Weights of a small image classifier.
Model: 5.59M parameters, 24-pixel images, arch gmlp, norm rmsnorm, patch size [2, 2], layers 12, width 384.
Training: soap at rate 0.0014, 14700 steps, batches of 64, held-out accuracy 82%.
Rows from block 7 of a small image classifier, named by matrix and row number. Rows with one number belong to one neuron. Each number is 500 + 40 x the weight over its row's rms, rounded and kept within 0 to 999. All counts start at 0. Numbers have three digits each. After the name is the row's rms in percent of the matrix's.
After each neuron's rows are labels from the 100 images, of 14976, where the neuron reaches its largest size: "strongest on" is what is common among them. Only what is clearly more common there than usual is listed. The data: photos of plants, animals and fungi (iNaturalist). In brackets: how many of the 100.
# u: gMLP up (value half) (model.blocks.7.mixer.u.weight, 384x384), inputs 256-383
# v: gMLP up (gate half) (model.blocks.7.mixer.v.weight, 384x384), inputs 256-383
# out: gMLP down (model.blocks.7.mixer.out.weight, 384x384, transposed), outputs 256-383

u.256 110:566517492473565529487507528524513409508505514539542536489443504471530467457449551485560505485528530507390517492496494452525522497530490546428475534461497466514457573488516466538415527537472556521532500563478473517488510528545541470550432485559523503507530527553533530493534469474464565512477467522500434529499464524450532511504511537442511500540434505457444501561499478501492524426461
v.256 112:549500500511514507416518485580489471547463593536529479488520439476531525493483458491452517504520473463407463526518491530502476551479481493460457520495563513496452581446431448533404540547505489427533564504553485489513547517528583483503436587573554447504571527477531525480515534456506508477480465529520483470468502513488443543478527434546456505497561482477382480538507490471520529488490
out.256 108:507554478520509462427556440536520452534442604462512558440439474475485514536477419506447531545454517461513478535593546465489553502543514547525401452547537488524533556542538513494498505477536490467488575510493569538539592497541525583534544537548588519468493551442465505467471539494456503536434487502533505464471460522588520504482439505463467537428503498508472536518449511543491506455487
strongest on: kingdom Plantae (73); phylum Tracheophyta (73); class Magnoliopsida (53)

u.323 104:487532436502477397419532450493501471458514464552502507491573530474571538524514494495486483488554509452527517527451443508591401523488475527465535417536495510551479481504520445501492528455474517500527435541516446430435517543471479453542502488503517505506423481542463594426518543568509506559430496504494489501513431503487529496488415495588488469516511479465429475505486489516540531528394
v.323 105:496592410550571499489482464477461452529531498485473493573557456492470551501512547543488511469532561476465438507530547589539513520457491489505490541464512517416495457525522445566517537424461497456462467585485492538533456485421508542540495490472448535446438506499571521528505521505443473444514447446445480429486621472479502498439468512440463564553479476512500546484476485486504522509491
out.323 094:502468474564441447528476520479522521465504436383519431506561561525528445503468482458461529479516469555511406513507515459520508485541542475519498501476541524499445478540576551486527477526519522515402528547432452532522492536532462518510552543499481542518487453496496518488436482588500512471476461506486523476474482521456508502481463485486479497524491544546478596505503528493564461576442
strongest on: phylum Tracheophyta (31); kingdom Plantae (31)

u.157 117:452535550543506459518507470486507506474472496443494540471526462477493598496487432476494519516468503464494494540459511589489400482477496569553406497560579444533498496502528473500446464439518493540491416606503507418488501575462455490445463458536502449462422460502523540556466534486463451455507444527467473540541522565489458500495495460437514556522539402458503466556504476477540486586434
v.157 106:526507512457510498487543557481515475598503522553478507472510544384529546471509450605454436552487529515433466504495474544547498467516539424536578501502466441477529492477469439490496512477477395475468542446513468487530503509470466506525442606459496453448489543524442521524487545478532523421478483531514530478496514494444513516509526525460535452504486452556480471447557518482463468483501
out.157 102:459510427488471428459503592537491478560499510503471478535508481538519455426488537536488527457498513465535452554487530415488498529450435472443583522520463504542514492523482531484436488482503497512480521571499488479581499522555575568540572501509540555502463527513498499484479484486559476484428509512495453566456505497572478571538459567451484486545482498609496490451555454429508528494508
strongest on: order Passeriformes (51)

u.13 100:419509505486444476463478493529548522509526537483499492567491518572513499467509475484453506472515463582493491526533596443505481495478447517546440482514454514631526527426571526479550508460450475525495474517533477440503555566518476480520508523560478510589566473475464465485544406496497444498458488496516478478510490495488413439440484504460494491445480536416428509470464497497470508443483
v.13 095:526489474435474480507542491519512557555526497527476532527478501541452534537517474459534497446506555498523509519491551528492511551525437507501541525524549501453501473526447483436518534570531493472438483508575480501556465483502488519482537483572559504508490462554533505461481538563523483433454526473537533479496587504497421471471462543468581571499479521491533502452492559512492459536512
out.13 105:503524502469426419463465580490551520486505526461581478490521460491481553484532510505495425530503550524477513480494514514515572503537495586523505527508495513537484491515466467488505540496520471480483584572516551548482515497579450478519541447513519517477499461466426484442516497550563532535499515468466427497507427558432449441462569546473485511580524535507483455508425557514457464476555
strongest on: phylum Tracheophyta (36); kingdom Plantae (36); class Magnoliopsida (34)

u.175 098:544550500474486397481553534492525475537521457521500512548552431526434501522513512504486434442487515476532496473461537437494588566478506526616542466516537524496477417466501452457443431495467515499528538518550524522488493613487492537494478541508491487563482537552486546554465544486573510499433460477451524576550483509489541487508457514478502543518487447602547520529545470418534485476497
v.175 102:501564486526527473542562586503496450547606442527597490504513549483586585530499508482458434485524482456444520451539449471506457436450479420505496457440487491541491540589588465497502532460460583507490482447432486419559585548531487482506447512492428452433556488485590432476458470469507533428534528529452575579571541460481510565497530455456483519506448443532513594555450486532442413546529
out.175 094:529499504484543529469462502493464524520510500521421526446466582502513523480428472456483474471522506493461595471462524525451479462540523481458447462541486536535470499495478525521558450502503548561529541386442523495552521533470488470458567489512571551505483448505582427483480446432462465460484489520564501526529551442453513472495459474551491480458559552537480507487536525435463553505516
strongest on: phylum Arthropoda (65); class Insecta (63)

u.244 119:554486513467502495506554509491524503372490423511504502534534459426529466495506478528499550539545515470460424470541442587518498522560469522555528497549506537554489528572464437507461525527469528615490490445456458426478449527478455480527485534512488452454425475524460526513471569467532400458420551462502458463508504530438564525515425620442464488428514484543470510535450532504532489483552
v.244 109:473558500395453507502577561486585490495467458569536592484500500471477462574443467414459531493431451507494521511470430542515459457442543466438526523541463514499517478535477426511486523473472452554505522396533471488525476506528445433504384464484436455487544513551498507490574518482469552569490534560437497464504442496452551453539578509491465565481571541504513501578546505562533497561482
out.244 106:481506517498503471526482508535491503478559469439473483461508502477466472407543525416501435525474512479524514454454537536536446535470475501514522463378465524462521513473465471511506528563410432507511490451481459498527456452504551439508538459444428510542480497451471504556511445542476499507498541541453457501520549558427525519481506458454509474474520568503491512440497438495569529457519
strongest on: phylum Tracheophyta (26); kingdom Plantae (26)

u.113 107:503485549463531498487521555458415511505512491501404565487530491482422487498521516512428439527581477541485511488475509520522544487395461454460596521477488569451502458462545519524537521445555498516485541555518567463453494486496541439468524549443501508437502493532512517422512487489535477501526445531546432477474499486553543481484516531459438486496447588477548522506457525485458557517523
v.113 106:470637480529533542491460481489577501502519532466541500531513509443487471467515443523464493438499529548520483428572481588532532499512426498532472432523475466414481519473481444497502586474503507485468483562512473511437574582554533505549519487533507538551451447459474473506493556424530508505513536581473546505469521519556445442515523479512490484514469427477515490402457560499499525519525
out.113 099:570468447464516519501500437492476491510463519441567427458487481461503514547575572459475535540576537519610569528505498498478377469522487470499557508517435508591447479459511461472461575529521488451521538499581514572504426577470534466523510527555511556518495526486448497532501560499513544494560530508467613569497504555490464498528510507537437487446456553492535535540530479474513546513513
strongest on: class Aves (87)

u.238 116:515511573544525527486446534566607436562490526552494510571483415496467490538493451473553505505562479566515441449483587472562565506545542465427544417522490430499479476498496487513499497554467465493544530429495518520454546546540534596544451498467443488495465530507544518501466491496525518483475488559412466478512458476435486513510502409547518455500448479469496554538432451490477536544536
v.238 105:564509489593467557449479482510495527475511526522542522378511451514512444511504510505487487490526556478559471518488478521562471470448487536510527475537473536571587481582491435533523518506495434525529520543496531539508511433518410473489581577528509518516517471498469413526509466494547520543544481433501533464463533472568563580532472568513524477457571449515469530452487513548455467455520
out.238 111:493481420510521570603493490470474519507450481477456548480447525478489600447465514565470492524462409507508485507446471546520477481412468510459545390498413457505520511503449478486539485521502526518505473562461523506440604478482441522465477545580503504559533466512540461547526484445486513436454472516539507518470495537516554547498525557519514425380533465461486460424543518555497386479513
strongest on: class Aves (89); order Passeriformes (50)

u.148 099:453543502513525456553476470562473477473383551536472531588539503495483512464539508506488486473532452437505553465510523508514470490526555417524442519440519537440588503488557445508506507493539497458483441486509565577435577516564467580502493479539555488488534574476478426552508447532496498498471469529486487559529552424521570488501496438557520494486495460485472502515505497556473607444465
v.148 106:484524538486572509568430512452550497458519538543490566503456501506468456439520562534470480519557396585428463499522458562395491539473468495412489467451552492507472467495499498562567471488426433444529475546550472464423505567507503546512484529529497507503539499559437439537535516491517512463544441514511455526520550448419519477542478458492589548485522541473525493539506491430538517466508
out.148 103:528536495579509465523498467459458515508532519482529476495416483510485493563452513460456483530497530464481440473519445501496511495474448473502531483498471494497555453550519503534476535460563547535529497544462482466449542475475559433546505492542490505580522490434540472477492556504525510555507491478519436530467492541463474516530456513535505539592524466461516471410489472510513436495577
strongest on: order Passeriformes (53)

u.205 088:400525496557539549546497539445540517494471504556536497524524438511487473467513564421535496517456540558523464541499453506479526447470480496479443523564518535465476470528447481600619488458456435480570486486533539531481428448548459494446535536502435520471478548551499527552454531480479493468554385448599553499533494574531444488532547485514505521505483542477451517439529477490460533465455
v.205 093:584477455474516499439586519393504539564453529544496564515469498502556456527459513527503464481526550481487472513446526528495487514492521479478505437519480535525536503448447432581507554481523523494440489560484437468413494473493445456514465538474459501499527542520505484552487531462558430503443506534499492500408499527497488483484443492557531501509483526549531492469429513435464553526499
out.205 093:450555490561464487493459472500453489502561495499493457515498505553455394534496476509492517560505490467558531432445541481551502478528497505479522455501522471488411476531414503506446460573448558440606500431568477556511503529452473399455459464452446490451503491431477526510500477469526573490535559515467504473479482431488505461456529458488510493533459509546504448438467552455493519463479
strongest on: kingdom Plantae (43); phylum Tracheophyta (43); class Magnoliopsida (32)

u.110 104:515554516542504558534522533461459552528445510497562575505417577475483524525486495531522467533526581479532463518469503543522394497445493531399575551460486614558559534456508544439539493503501525500517512439539505438552533518502550446552443443556478458490575475447475557491579526517502488434481511536464494503460528511474487511511529463513494541431474535454525526555553485506453450484426
v.110 099:521502523415512539476422388485492549454545495501513488451533471531476530416583504487506532463521489534496521527547486516500485481541535522494461447495539518487539550601489455490505505480526504580517516467448506489505539525465510510442520516462515515512537485425440562563494530470564444563461456455512526469510451530478440464474527456450478494490493552513538564527492432513526586489525
out.110 102:446482469483517480505559495545615437428518591474448501534458465583480521482494485441479498460521464463470446485559522524486498475485605589519536439601466448539512489484397594548526441604434491498559503514469451507520443466520471482512524523513488537493459437510498499460542455510477568479506574531495531557477519503565553455520508516503407491517497555523544468476491477512525542482523
strongest on: class Aves (95); phylum Chordata (95)

u.191 098:506474543542449537465450509535471508575471477417472574504464458507555441516472465518567564514534505518505452504504550514502512447528577597487502495449540496483486507519558575519532516432497503582532446520523529447471462562479529368566447558479583524467441502496501568509559548453497509530458492505478517428465486503486523503522522491475520535517488451585441500494497541474560485460554
v.191 102:475520522491496468430472486538458512475507520492490579466523498468496511527559467480473475512469472459454537513491458529509534488513512501420504564474545498546448494563489546472407520498511519479468505523491452557473514506510412482482507547538537407410476463520573481499529477510543586447467462529458477525435486421515474580513538502526508491542560528493503466526516540545480516486539
out.191 098:502430520503528454447538514579546487560517537497523514486484487501548495491475580512497571560471455497504540501558472455504510541485452481517536492473485490548498463452547514467431510502506523487495528534528479495553450465375511477536475501479509452521509522498484418446463451536457530454467590436525514493508413489504486523488535468476468472481472516518526514476548490517548431519564
strongest on: kingdom Plantae (35); phylum Tracheophyta (35); class Magnoliopsida (26)

u.131 092:554549440471496535583494574410523520419515470515539535491508508470536526518553515434464505455498483459488464436526527484519526473510529475512513516527548477474535478499512553459558507553516532439500543508511514553545549496462519479459539477434372501496490516555522504597543482489491464438525483401507492489509481441452533468501562562409511521561505540509544565493470491417475561474458
v.131 098:477479465498491441442527453500487494455591506530510483495459505558526521524492466486500485475491520587463533452522559495543472508452487507560481587506460504468567453501542547524530500479536523524476477572555486564535497483479458446489525564445496559493551467487430473475466446570517517519540403517387530461549557532469488470429465470467501463548465507550507490561501464501516431560487
out.131 099:488474520534496431446492496567464515492528489548497406554553524524473487517499557517507555469442485545478490551506492465495503544459493589455438415430522527429500476551487417497525543509457458467477454514544475442509519473519544500463473515529503394478498461421539556483437498500496506531514499583430494472491481491511494540466439566552442445476527551533510520498476488516442462513499
strongest on: kingdom Plantae (37); phylum Tracheophyta (37); class Magnoliopsida (30)

u.125 098:537552440488468546601518497513564549514514577528485492513522475504586473421500515564507447506509505511443467480559527453566528480431554447479505594436500605489471471534424559496538436451481568496503485558560446523491546546473481453483509415502498503458467523560426568529514522485482490437543445427500466429496513549512452477479440516426541484539472540499555532439524483585501567425444
v.125 098:503498508528454463493520509507491441561424502581505513525502573512436585530534538475513457450447521492324528495471517509509429506498497449499482475527528534512491537485482552502517527519485519448527472445571506479516505480507503486520480499564435462528540522541511505574526556428522512462553499520510513518508550471494465518561538569458432473420518454515535489485500460536489484583587
out.125 095:550517495492454481515424536494526465406569515493595462554398528461490446492520499523494525467415480521542528537468442529438556558542467532490540517519473451518472558495517499489543533526555486514519451519471473534443478523542482443484457497474523578554578482513450535459501557498491463513504469569546519545485479519496491483524486503476478524463542554489490428574410509474526506488524
strongest on: order Passeriformes (58)

u.226 100:445497525465536478437500457465547479459468489525483512501490477469480447502532437495513508523466584511557416401556527442530466439513521494467447479378509488443485499563550493468526488466523450524463550522520550472498400493509488514454437452551499484524488496465520381452487450484576487568496535431508506542567512485490446510475484510489496480536481519472529546448439452536444499510444
v.226 091:513474455544518531552479431610517485547486517497465468525486449477504541414509514508491432444484469564543463472517525417467446479527458489511535432549499533451515498455570490477523482445516506515452476423515556499463493497514561530492501498402427542585479539519515469490521557433512487475483508482543495503471449527448494550529548461524522467552448541529483501484455480524527450561480
out.226 094:504539520487582502468481492460471525538569519491529506497534459404519482583482484429433526538563435523534498490459510510452475454513509438544553604439537477527505488502435471505490548559478524519502412463533457489445526476432569471454564534503493560493534521497569523506559599566484448410457504512467555476512524478552534430476490531551455522556446486561482449495462482513500530506564
strongest on: phylum Arthropoda (64); class Insecta (63)