A small image classifier, trained from scratch: patch size [2, 2], 14700 steps.
Rows from block 6 of a small image classifier, named by matrix and row number. Rows with one number belong to one neuron. Each number is 128 + 32 x the weight over its row's rms, rounded and kept within 0 to 255. All counts start at 0. Numbers have three digits each.
After each neuron's rows are labels from the 100 images, of 14976, where the neuron reaches its largest size: "colour at peak" is the nearest of a few named colours to the mean colour under the peak. Only what is clearly more common there than usual is listed. The data: photos of plants, animals and fungi (iNaturalist).
# u: gMLP up (value half) (model.blocks.6.mixer.u.weight, 384x384), inputs 154-230
# v: gMLP up (gate half) (model.blocks.6.mixer.v.weight, 384x384), inputs 154-230
# out: gMLP down (model.blocks.6.mixer.out.weight, 384x384, transposed), outputs 154-230

u.110:154141132127156200159130172189124117171142125172116138118073136133084112062121124119106109154064154081149134106169084076138123088097153218164142149143118102132126122167227108135143129115129113120129095092139181150161183099134094093
v.110:130126142162118132102169110093138145141138110107114153105121142147119149129088145126120104146103152065144166119080140170110089127148108130062123132037087133055159121101129141170109129151109126162049146132105076099056137084107180114
out.110:157166154096107093112147123150113142102109116200132148123128105103169095121115172174058088106138086154090114140131173129092155150113091168121065065134152161143084029160134184185078148117079093166172177130093110132106095107160166130
colour at peak: green

u.83:121112149113134115075122157119120145114152068142121139140142156161119128143115181115167105119150136167157124094149178141157145165068114121096110128147112142143060145173102149148133152103169148167156085122118121093095107114145133137
v.83:080124166153199086119133102147170150163105116180094157163135139130125096116180079091070103086124124097157148156121131102106092117119149201092189119130169122122093091104159157082168192131170140102143160149138216103162090171158177172
out.83:163085078128137151165101081128104094140111154103108119090186174118122120133133125167161151083153070078155084084083112085127123120119106134147075145188146167176128116124192105149151099162077157187087081126167109139116108175141140158
colour at peak: white

u.17:159127164122142076083075160182132100119105098099086122155121159101140122104137132138101130138086128159124183119067161098068104138101147143132130116094169119144182108145090112167116099124083073173081153087128110122082206069120134147
v.17:194134168098141141104126131145144107161113111137140065119118169130149136097147075138100118171087187162109128147105064153162136110137169112143119145103111129197177138142122147104123102140106124137122093134129164158137139153185143146
out.17:142067107094133125101141091092119121082114209134111111129173111146088143123174150059155184134181100068147109173186204163127181062120095108146176145117126187161093173101096146123108123158149130114131074129142092033100078087085093130
colour at peak: green

u.374:143148131076137102113150179169153159090153126124091138115128115169158102079098191065106116129126135183119226126121101070135185156189158121140094095136149185142108136122147184135145099131110135138175118149145141147159164140110154088
v.374:162089102110090137169132168160142132145120181131176169114127102145176128194137105118175135047142140088151114123077206159118111103127184124122156144111091119170164123180139081131133129134100157164102140140101139084144126084102052185
out.374:110155147157118176124185156106129138165116083196148109125172126144157165134118099146151165116143140149136135144172117119132076131154115106140150099123192116143100128094148158108152155122096154086162093173166139146081082137103110101
colour at peak: white

u.298:112107147129155095144141116187090156146152167102148088146144164180137090127153101118086140130111148108129169089108087073108067197135183096137135093171129118155147148134123145104124163160180155116163198107128126095158095131111111146
v.298:157128091118087142160105105188139139128116080121128158151149099103139138086166106073182094118146045182116173222081134173071112133077130134097164107099118149149103094206159122121140124140071133150099111137126149115049069106116136083
out.298:142136111117151071144075119065153094135137142190194185181107187150149133096112113100146144099142175107158127071125088147068165106130150130135160132138102106132107122114123160136177126085175112041110130110138099106180118144075079128
colour at peak: white

u.215:110133103166111084100088146084127148135110160044070100153113106196116104091117141161129099082099139108106135137103158101103155128115096166135118158123160095140146144145129112110133113174144115139070183114150148160099099145110128161
v.215:074139113159107127074108144138142141105144194177071114133140137164080131119099139098136125155093153168147135157102161098101147155137159079164138099149171053138114080088127150200143143112159118118118206118125146140161144090164168120
out.215:117074093131093177223113097179083107132151145151101138140159127112103124123160113142133188180115109128114143153138122103083098129130155154101148090118108125153165094144144070167180133054103142151159162080076108094127112090146075085
colour at peak: grey

u.251:078132143156108052186100138146140110126183117103109119111124128084114064162151142184144113126167148151129102104141146185143160129159158136134169182112074129134111154102121125092139124171121087140113121089146108125151182103207104135
v.251:171107139067133158104151145142153127122119106200146137118088125079087135126140154137067126118113169177173134153109143126113100149131101158163084119134127143109088146068140094114171097144152146116143068134114122129142088164130155192
out.251:180128138090134165145131115147110152172118063137124112123111066182138177130094111135162157112058114187105135147130107126148154159168138170124133145065152149160088116106163131137070193115117173140142153077099190153112164063103113157
colour at peak: green

u.244:091178081107163179118178202092168142134131067114107181200135110138143125055095083114147161100156154162140116133158096106100175147141203111133135120129166130172169110122132166133136156152133127101110152083136161176136112148160094082
v.244:134075128115099113120077178133182045112155165120132142114187122132119118163136107131114081141172081169133130107131133131102120181106143154070114180170161071150210135145143079110159106118134073128097120161139120163123125113101164115
out.244:156106144150136121103174094114171134141104140089191108058113119137143193089173112072127122174159147136087098185129087128164129134133145066052129120100187103152116143094149142144155145155163046119154126118169155111139116159196174148
colour at peak: cyan

u.30:132130151136091059148155146151112119165131134165121061083093127118103175112113147140154116152113083123203129099093146106100188095108119116174109089086090086124142158130082161142151118179127082127144113100139104088146132151110157063
v.30:123146119131143144102098104092181106131095122106113154222125102150153103036092119088153107131147134114131142179115167124168186194115111123102152074121150148148179152140103100116125201123188119100100094103107061137107113131105127146
out.30:155101118114088160164150190135209111138104157105155138081191114144118124158120142136086188144099070132088129090164115119117090131136034179065160138102122109127135103088126144108091118180100101135154149125149104103082204161166029165
colour at peak: grey

u.168:137148191166110114148109126104138123151106159128170148148153112146173143159137141113107077122124085163129086084176126070121118136132163138094099173118110188126164127169200107151101121088115176168135122173151134130072140144091138143
v.168:131126136100126175153102139106126136147143070121127115143144070192108065101104116204117064148078171144076137118070154129159105089078169151100093099152118145134085098145158155147123125146149112097141130095155073109159143168101101154
out.168:114141106092146137192144131082133142131125138114135105143152113133130091121120143143085118129124157128119223134110139168134087080135141116144143084151051093126122114131090222125205181105180110104083090063144137139146085159110173153
colour at peak: yellow

u.97:108099092120112157117145155160114156161077136166124096143151102151109182077174056137145147151111088100117115100138161175150186130164114103138136102119147079152134121159108184154106159119117141141170130103107135130168123141131153133
v.97:121189083108078165153177129134135131140101111170129114112147143165153121157109132112126107119157104152080111143138102106204169114187122128118192118161147118149086179170128079139125126085089039161181130133134142126137104137165166212
out.97:108173160151185069081115191144118083095167112132138102086156116162099066100161172105127130127152209091125108094123138077124105130146157144119074117159155139086143166111100124128121136090113158128086122066160075092095148122079122088
colour at peak: white

u.120:100164163116077108133143131042095091124188115096094092107152109154167105118111181169134179107141208154148121153147126065130105121142128092120167122103161111065086175139097174101135141113138140124152188146093132137132115218115117172
v.120:092160110144106141127106130205136177132147128148154084186142105160168089134152139091161102097109102138119168142071157091120094121119103198099089152136178096102081123135132103129133085204117148113108114142172190146117124110177178125
out.120:166132118146156122158179126154150183049050102122134194135089170103117114123130086146138159149100107141150118097171105140145103137110163163109096133087117118105184080126192125131159135105144135132124116108165167117159139207105128131
colour at peak: pink

u.276:082137142118160103121125097097109054082162102137147085126150112110100164092120143174106153137099110104183143144081109157109131127138139125124107084064171129174116141181126127079092107100109118081146158092121073120098163190111131182
v.276:125180106119144111220159147073180145155096172088151153162135089113153118118165125083148151121130101151165145119090093179171157121120166125163133108142077114099104165156134243111140076118109105095178179110189095135113150149116162143
out.276:174071048084113138169113117110158136147098164119138116141115107058160133201136127099159120109157113107074127067066179107170130106109084151227136095121124145129135113130115106097098087124088121105176125135113137131137142112140159065
colour at peak: pink

u.342:166115144154156160104173126151128147082056080077091109061125135085096129126134099137186111092165126142088155104107109141145103109110195105143119105078128149096092187176104124111125141105090164134126106122100168147157162147102178103
v.342:100134139155135144141137105050165138192142109113127129084185029139126085104162106098104173140147187095185162141160150179092075161129165177152155156084126096103155115111143138093114116114093140116114076118152116086125114146127126096
out.342:104201134083055080139076129103111151166165126176140160173164075136086155107112091109148171117074114083139180121152130107125129181128106052136185128107167141119176051140104130160126069117157153148121178166099109157127136171100148136
colour at peak: pink

u.7:173161133129121130089143107136182121089098117098164097111138118125080117145134114136089097148082156101158127107173114094091115106085140117099143129109083108103075174151101126141155120091179165123114116138132125053098082087126137112
v.7:147104120146116056123131126073106126074109186111097167102102150139084114134114153157173083168097132123149153153103139144102111131122158091121133157147135099156161152125126105130121103133133136137129164159105105136120114096127144162
out.7:072110154145144118146134135091059171185107166204079150129183037139076104056129070100114093192136099102149105082134159134157085130180121147143192129065139148120110129123113166086134151131101083141138131120100097141109155134110147114
colour at peak: green

u.259:125112131123077167124114034147097104110164074153134098139124111157142110137183116092047162126123177128185177154137134093123084122103176097145150176082181135129127132191128131067161143166132112181150126142139166144122111069148122126
v.259:099131084144113153155157159108119154159193125076122104153197133118150143140173144159133096117086118107107141116134119152127091132131141142150127129107139149115074147110088156083079108223120141101131129206192147100117134123144171070
out.259:076119126119085174135149125129189142153111102165102104164096137122144153137143054091107124147165204122128140091142144154142167174108074163090116114170130083122119104139089116126133148174175111129112117101155131147076126107133069105
colour at peak: pink

u.102:102131104166152141116110073118130092156134091119159098157086178176147165186123125137086116121140127108135134110145105098150116124099136179147140110159116138039105120146072098077074137040126117132122116145129140125125102117166125221
v.102:155182158133141134124111129082163108136133182076164084187127117114063111114109165205117074145172098137138090143147059137104159146098133098135086164100108113143158080107145064191143150152136099120127059125167146144093179135149225108
out.102:112066112141120152155120141130131103112085121123080158151167143155118113137094137103113160159132136106094109163139177161097094111132076151076141139146094160163177179110170112137197161164106163152184104170128181106139095138156151110
colour at peak: pink

u.194:153171154186094170152101143144150138136115137126134119151130153144138150114143145150144154138107148132104136066156131150191118138149106159117145175136088136101150136101074115123098170161112122093164069157102131137202085109138118188
v.194:163160211157212136066121171167127119134112126113131152135154115121077191105098157133131142153183112182080123132117137174112217126192131127151125143080153141135149083110106108092126096144080087094086144125133135133141089155107168100
out.194:170048112154116138153108096103131114098081123140155069096138110140158153105138130201170138144164105106147219144142178116159145110126120168149136174132168122133156082163182131094075119082115081167130153117088140148176141147102137129
colour at peak: pink

u.241:126116126090166127150149161093184140120102172123057133130113126161135112169168133101132075124167138179186134118107128118138129118140185102103151121129131111136146158172192071170136154085141119109112132147164156123097054102136109136
v.241:126118152084126109056170127112071072085127189131112151134085113143116132152108140117163126173114177082113100134140106108084093163124146113207172109101126121064131150146144153144139139151160100162165099126115133108132136097155115133
out.241:101150107112120151146163182121099135177096109125110055138150096080124133144119105160086085117045190112145140133166094117116128160086074109146110158138099162124089151109150129135135129175164218210117105159084101119116125099157083124
colour at peak: pink

u.360:130135107159127115178123120120097115108074131088121147109105173110088119133114129114189147081185146155160151160128127173099150112093097146142119127159150178114140140061155101144153117090095170127126141136165119181221154126090129125
v.360:118162138192148086118085140093105160103124116159177059108076129112163149174133106125103125127119125139112089132156122146126094143153155124175148089095133138125145164083110088194125109173117166137108130123101125119166152148119073169
out.360:082107123117168131085134102147135127045139071146192134164133121150143141204099139102149113149133138124144181092095167132091126089181182068160190110093142099063138133091168076123143155115110088092150094123123111154159136087146109072
colour at peak: brown

u.155:122103187094056155048140174112106099139141147119183087141060119083139110153093145141126147092139113114137118101152115159208155107175135144105110118120114054181165098125148135121131078146089134093129128207086096136110089125172118145
v.155:129108136134093170170123093167146146172147136173089081153138182148065099095129149139136104210141167100114096123085147131147092165106161116103127098159132079157135117123147130114146087134137089109079140108126134129127130111105182163
out.155:150140097139145111131110110061140162095129086143119107076202164195122128157115095143149176135053115117122138077116114187156115137116094163155180171132141075158092131130197119124097138141122146186113151160143128097168149144140065189
colour at peak: grey

u.188:135072128109101102122137058144162095113159060140139125100120157096159137104144118060170091086164077135128071127102122142158140098182101069122135118092121166112118146112144132112132153141160076129134109160088152095102146145127176151
v.188:111151160105097150114078139144168124189157113144153118111141122058140134146116114168161157145105101093140167208075155150187142137104104095150042114141144134145168156092133181144150092066124107091109085108150179117128155152163138128
out.188:155154181137162090065167161132117126136139103140110142158105163144095104076093191126093113131116123106076204052148129040154069143165140100079085124106143060102161123124100102136144117153143133135147147111087187171126101141157065108
colour at peak: brown

u.332:117197121109098118142214070108170165108135101074085153090127136153189112148113149127156139102146133126136175146119143160135057110160143148148162120072131120124117151151101178132148137128155158113164119118078153069121110206115140091
v.332:119170157118153140144107136129155152134236108062105125120108109097110132106129096072013113108180118138162125114127132120172147126099094189184166125156142149133145125197148174130121096136154133163089095069150127108102120156095128134
out.332:142124139104098130104088142082100137136153151126133117092140146155105164149144108162149126172106140100144118138143168097119130077081100115145146125078171096124079121139116107159167144199096080131129098176150205177097200212095073110
colour at peak: pink

u.14:105139159167177191165069132126132174125134138146114152114120101171169137071128146119131134115084150102128111152131119058197052141097101198133162152152142089088076132113063117142070130186126155124133091139192153103137107082129193082
v.14:162126140125091126071131144121131143183140097144155106119115108075135150159125106063156158105155140154112088107160101130125158184166169133131165162132109129081187187179117146121121151114111097111119168113229138134094110115180118135
out.14:119086162119124119064189094097126124128135137141122151118168093110149099118183126120085086167080153086110150096115118142175099061083125065196108122126117149085181156148148149090178130115132135157092096135138163196147071138157121164
colour at peak: pink

u.90:142088124050124156122146165151156134138160123136109156089139121108101149148099180149062123112138154160130100139127069142152091089127142136158129200074093153126173174059167115075140096146179124189135202169166099134160132188124139093
v.90:090103129141109127112142111152154092094102092095181142147119144162167189161123123132197134132070088075133120172087172168176116093071110143127130134106191121158115143136090144188110122140105147115124115140098096169162170143122094090
out.90:150090132135108149089150124107092163126092139134152105133094137136158087226073119127049157061079110175083138104092180128141074114127116131120075164108090138172113130104101106064094187087070121140156141157061047095112146043147146110
colour at peak: yellow; orange

u.223:145123116147159179136127153095114116137099107158122097104160094126072114095086109131157167131112139118139130094103140074133141109128150143127170156093141061125093121125202158182185114161185117103164147134111098140126135192151217135
v.223:118125165080129167113125115121119112166127152158121157135141133171128114110126104173141111120068120100111133112150164112170140115126158111151161122139123055107160112104164095155095137148119087099126173132120176167112085181138118130
out.223:156139088083100174095143189100068135126123149126158161110087145153080110174156073141097147151069130157141110134135090176158161134147122181156094086120113147111187066157115122116119150160063131173106071101148116129171138035096115150
colour at peak: black

u.313:093125075130162138155114156206088179170087070092116127129096151088077194157183093159095153126086084160163104099068105109157113093157128150115141156135111126095166085145096121152110126108154118110137119123123178130098149159122125079
v.313:142042161104190181101092125128085075110138174151087122178130144149099101096153020116107155185069236128115134134152115165133100138106163075129115171129141119126132089099093158127135117135087181138117091154093139118115091143149168127
out.313:106087130122147151158152137131089145152135114103135154146132086152054084147118091135069107064148095085159118139115164186099152098096111089148168095041091144189136108042128092112152077229110161103125117180164118059189151125149170067
colour at peak: black

u.174:154133147190172163163130133138220162110138128083082089111138182149143132123098094145067176080140136187113141152076138134071126080098119148082183139141142138118110127134145086090147186119091160096094117110184098119139128137089108090
v.174:175104156142201158134184153083078147129116156180141115191144085137136158116140193118103095069137104142150160042139075125172129153112164126131168133123122175134177055090126155104195124164157118150185170212143146155106093161123102105
out.174:164102055142179111120136189096044117130100102143153118092163164141127141099072155097110169113140143067110115163179142153134091151152122170107130083210164103127121162106077144162113092112115119148109181129092085138108044088160155128
colour at peak: cyan

u.266:091189166138068150138153137129083157191149160129141085150152132105132108080103125096125125139128115044133187128141174184105125135140173130204170093085163068086116094136160062154079139138080152141093113111215153169095133132146114141
v.266:109159120144144072099090176135098150092123152165142188111129124129155149107145103127113097086000187131167088141140104163094064095102183161129143169054107112102174118123136160071100141163154132125148177091149184154073200195106109125
out.266:181145176069134143133105110120125075148154109088120105118129152155130151044114142152121149140142098140091124219122135124085145070069103127137137121137124095156116102110135110124099139139131065144110088088149156178062101114106170134
colour at peak: cyan

u.16:098174094119117089098178166189144141123155129127136075105154169128057120090134131058104068170144186143107088216168085163188111136136151161097088117184146156112031119137172117130149157149153198195155138167118166104104124066142142087
v.16:112120100166143154128172179161097157121161124164133175105120091114095133152189091111173074197069143179093041135145159162143154113167127120109126191168169096128076195114113170113150091110121176078123175092141165114136141160067181080
out.16:084079133171060102111155133063108121123141128135077100143184094180108124117149105141158147102142139097097103153153114215140160114053169151155211172116126095130085101166070130107149098067165080154137137141121115164083085110127121134
colour at peak: green

u.330:095163117116173113116139124179165155064083138063123044129152118109131168113147152073106136128069201131084148103145113101103127175123167106161137093102073126089169167126185125103133143163156109088135137153165098122134083112125165083
v.330:132110088158092127119140102109118108183068137118106095104115120146105125038137140089140105156126110112179155136123165176137111125181122149161095101117106105140103089169128112214095088082175121143174105158122102199177155149112095110
out.330:099115120150114137137173106111146119112170092123084127078129108140111140107165119145133114113215106093173109128156120066168127135099129098119096077133105058114088116140133125103124056114128178068134120108090129084143121183105143163
colour at peak: white; pink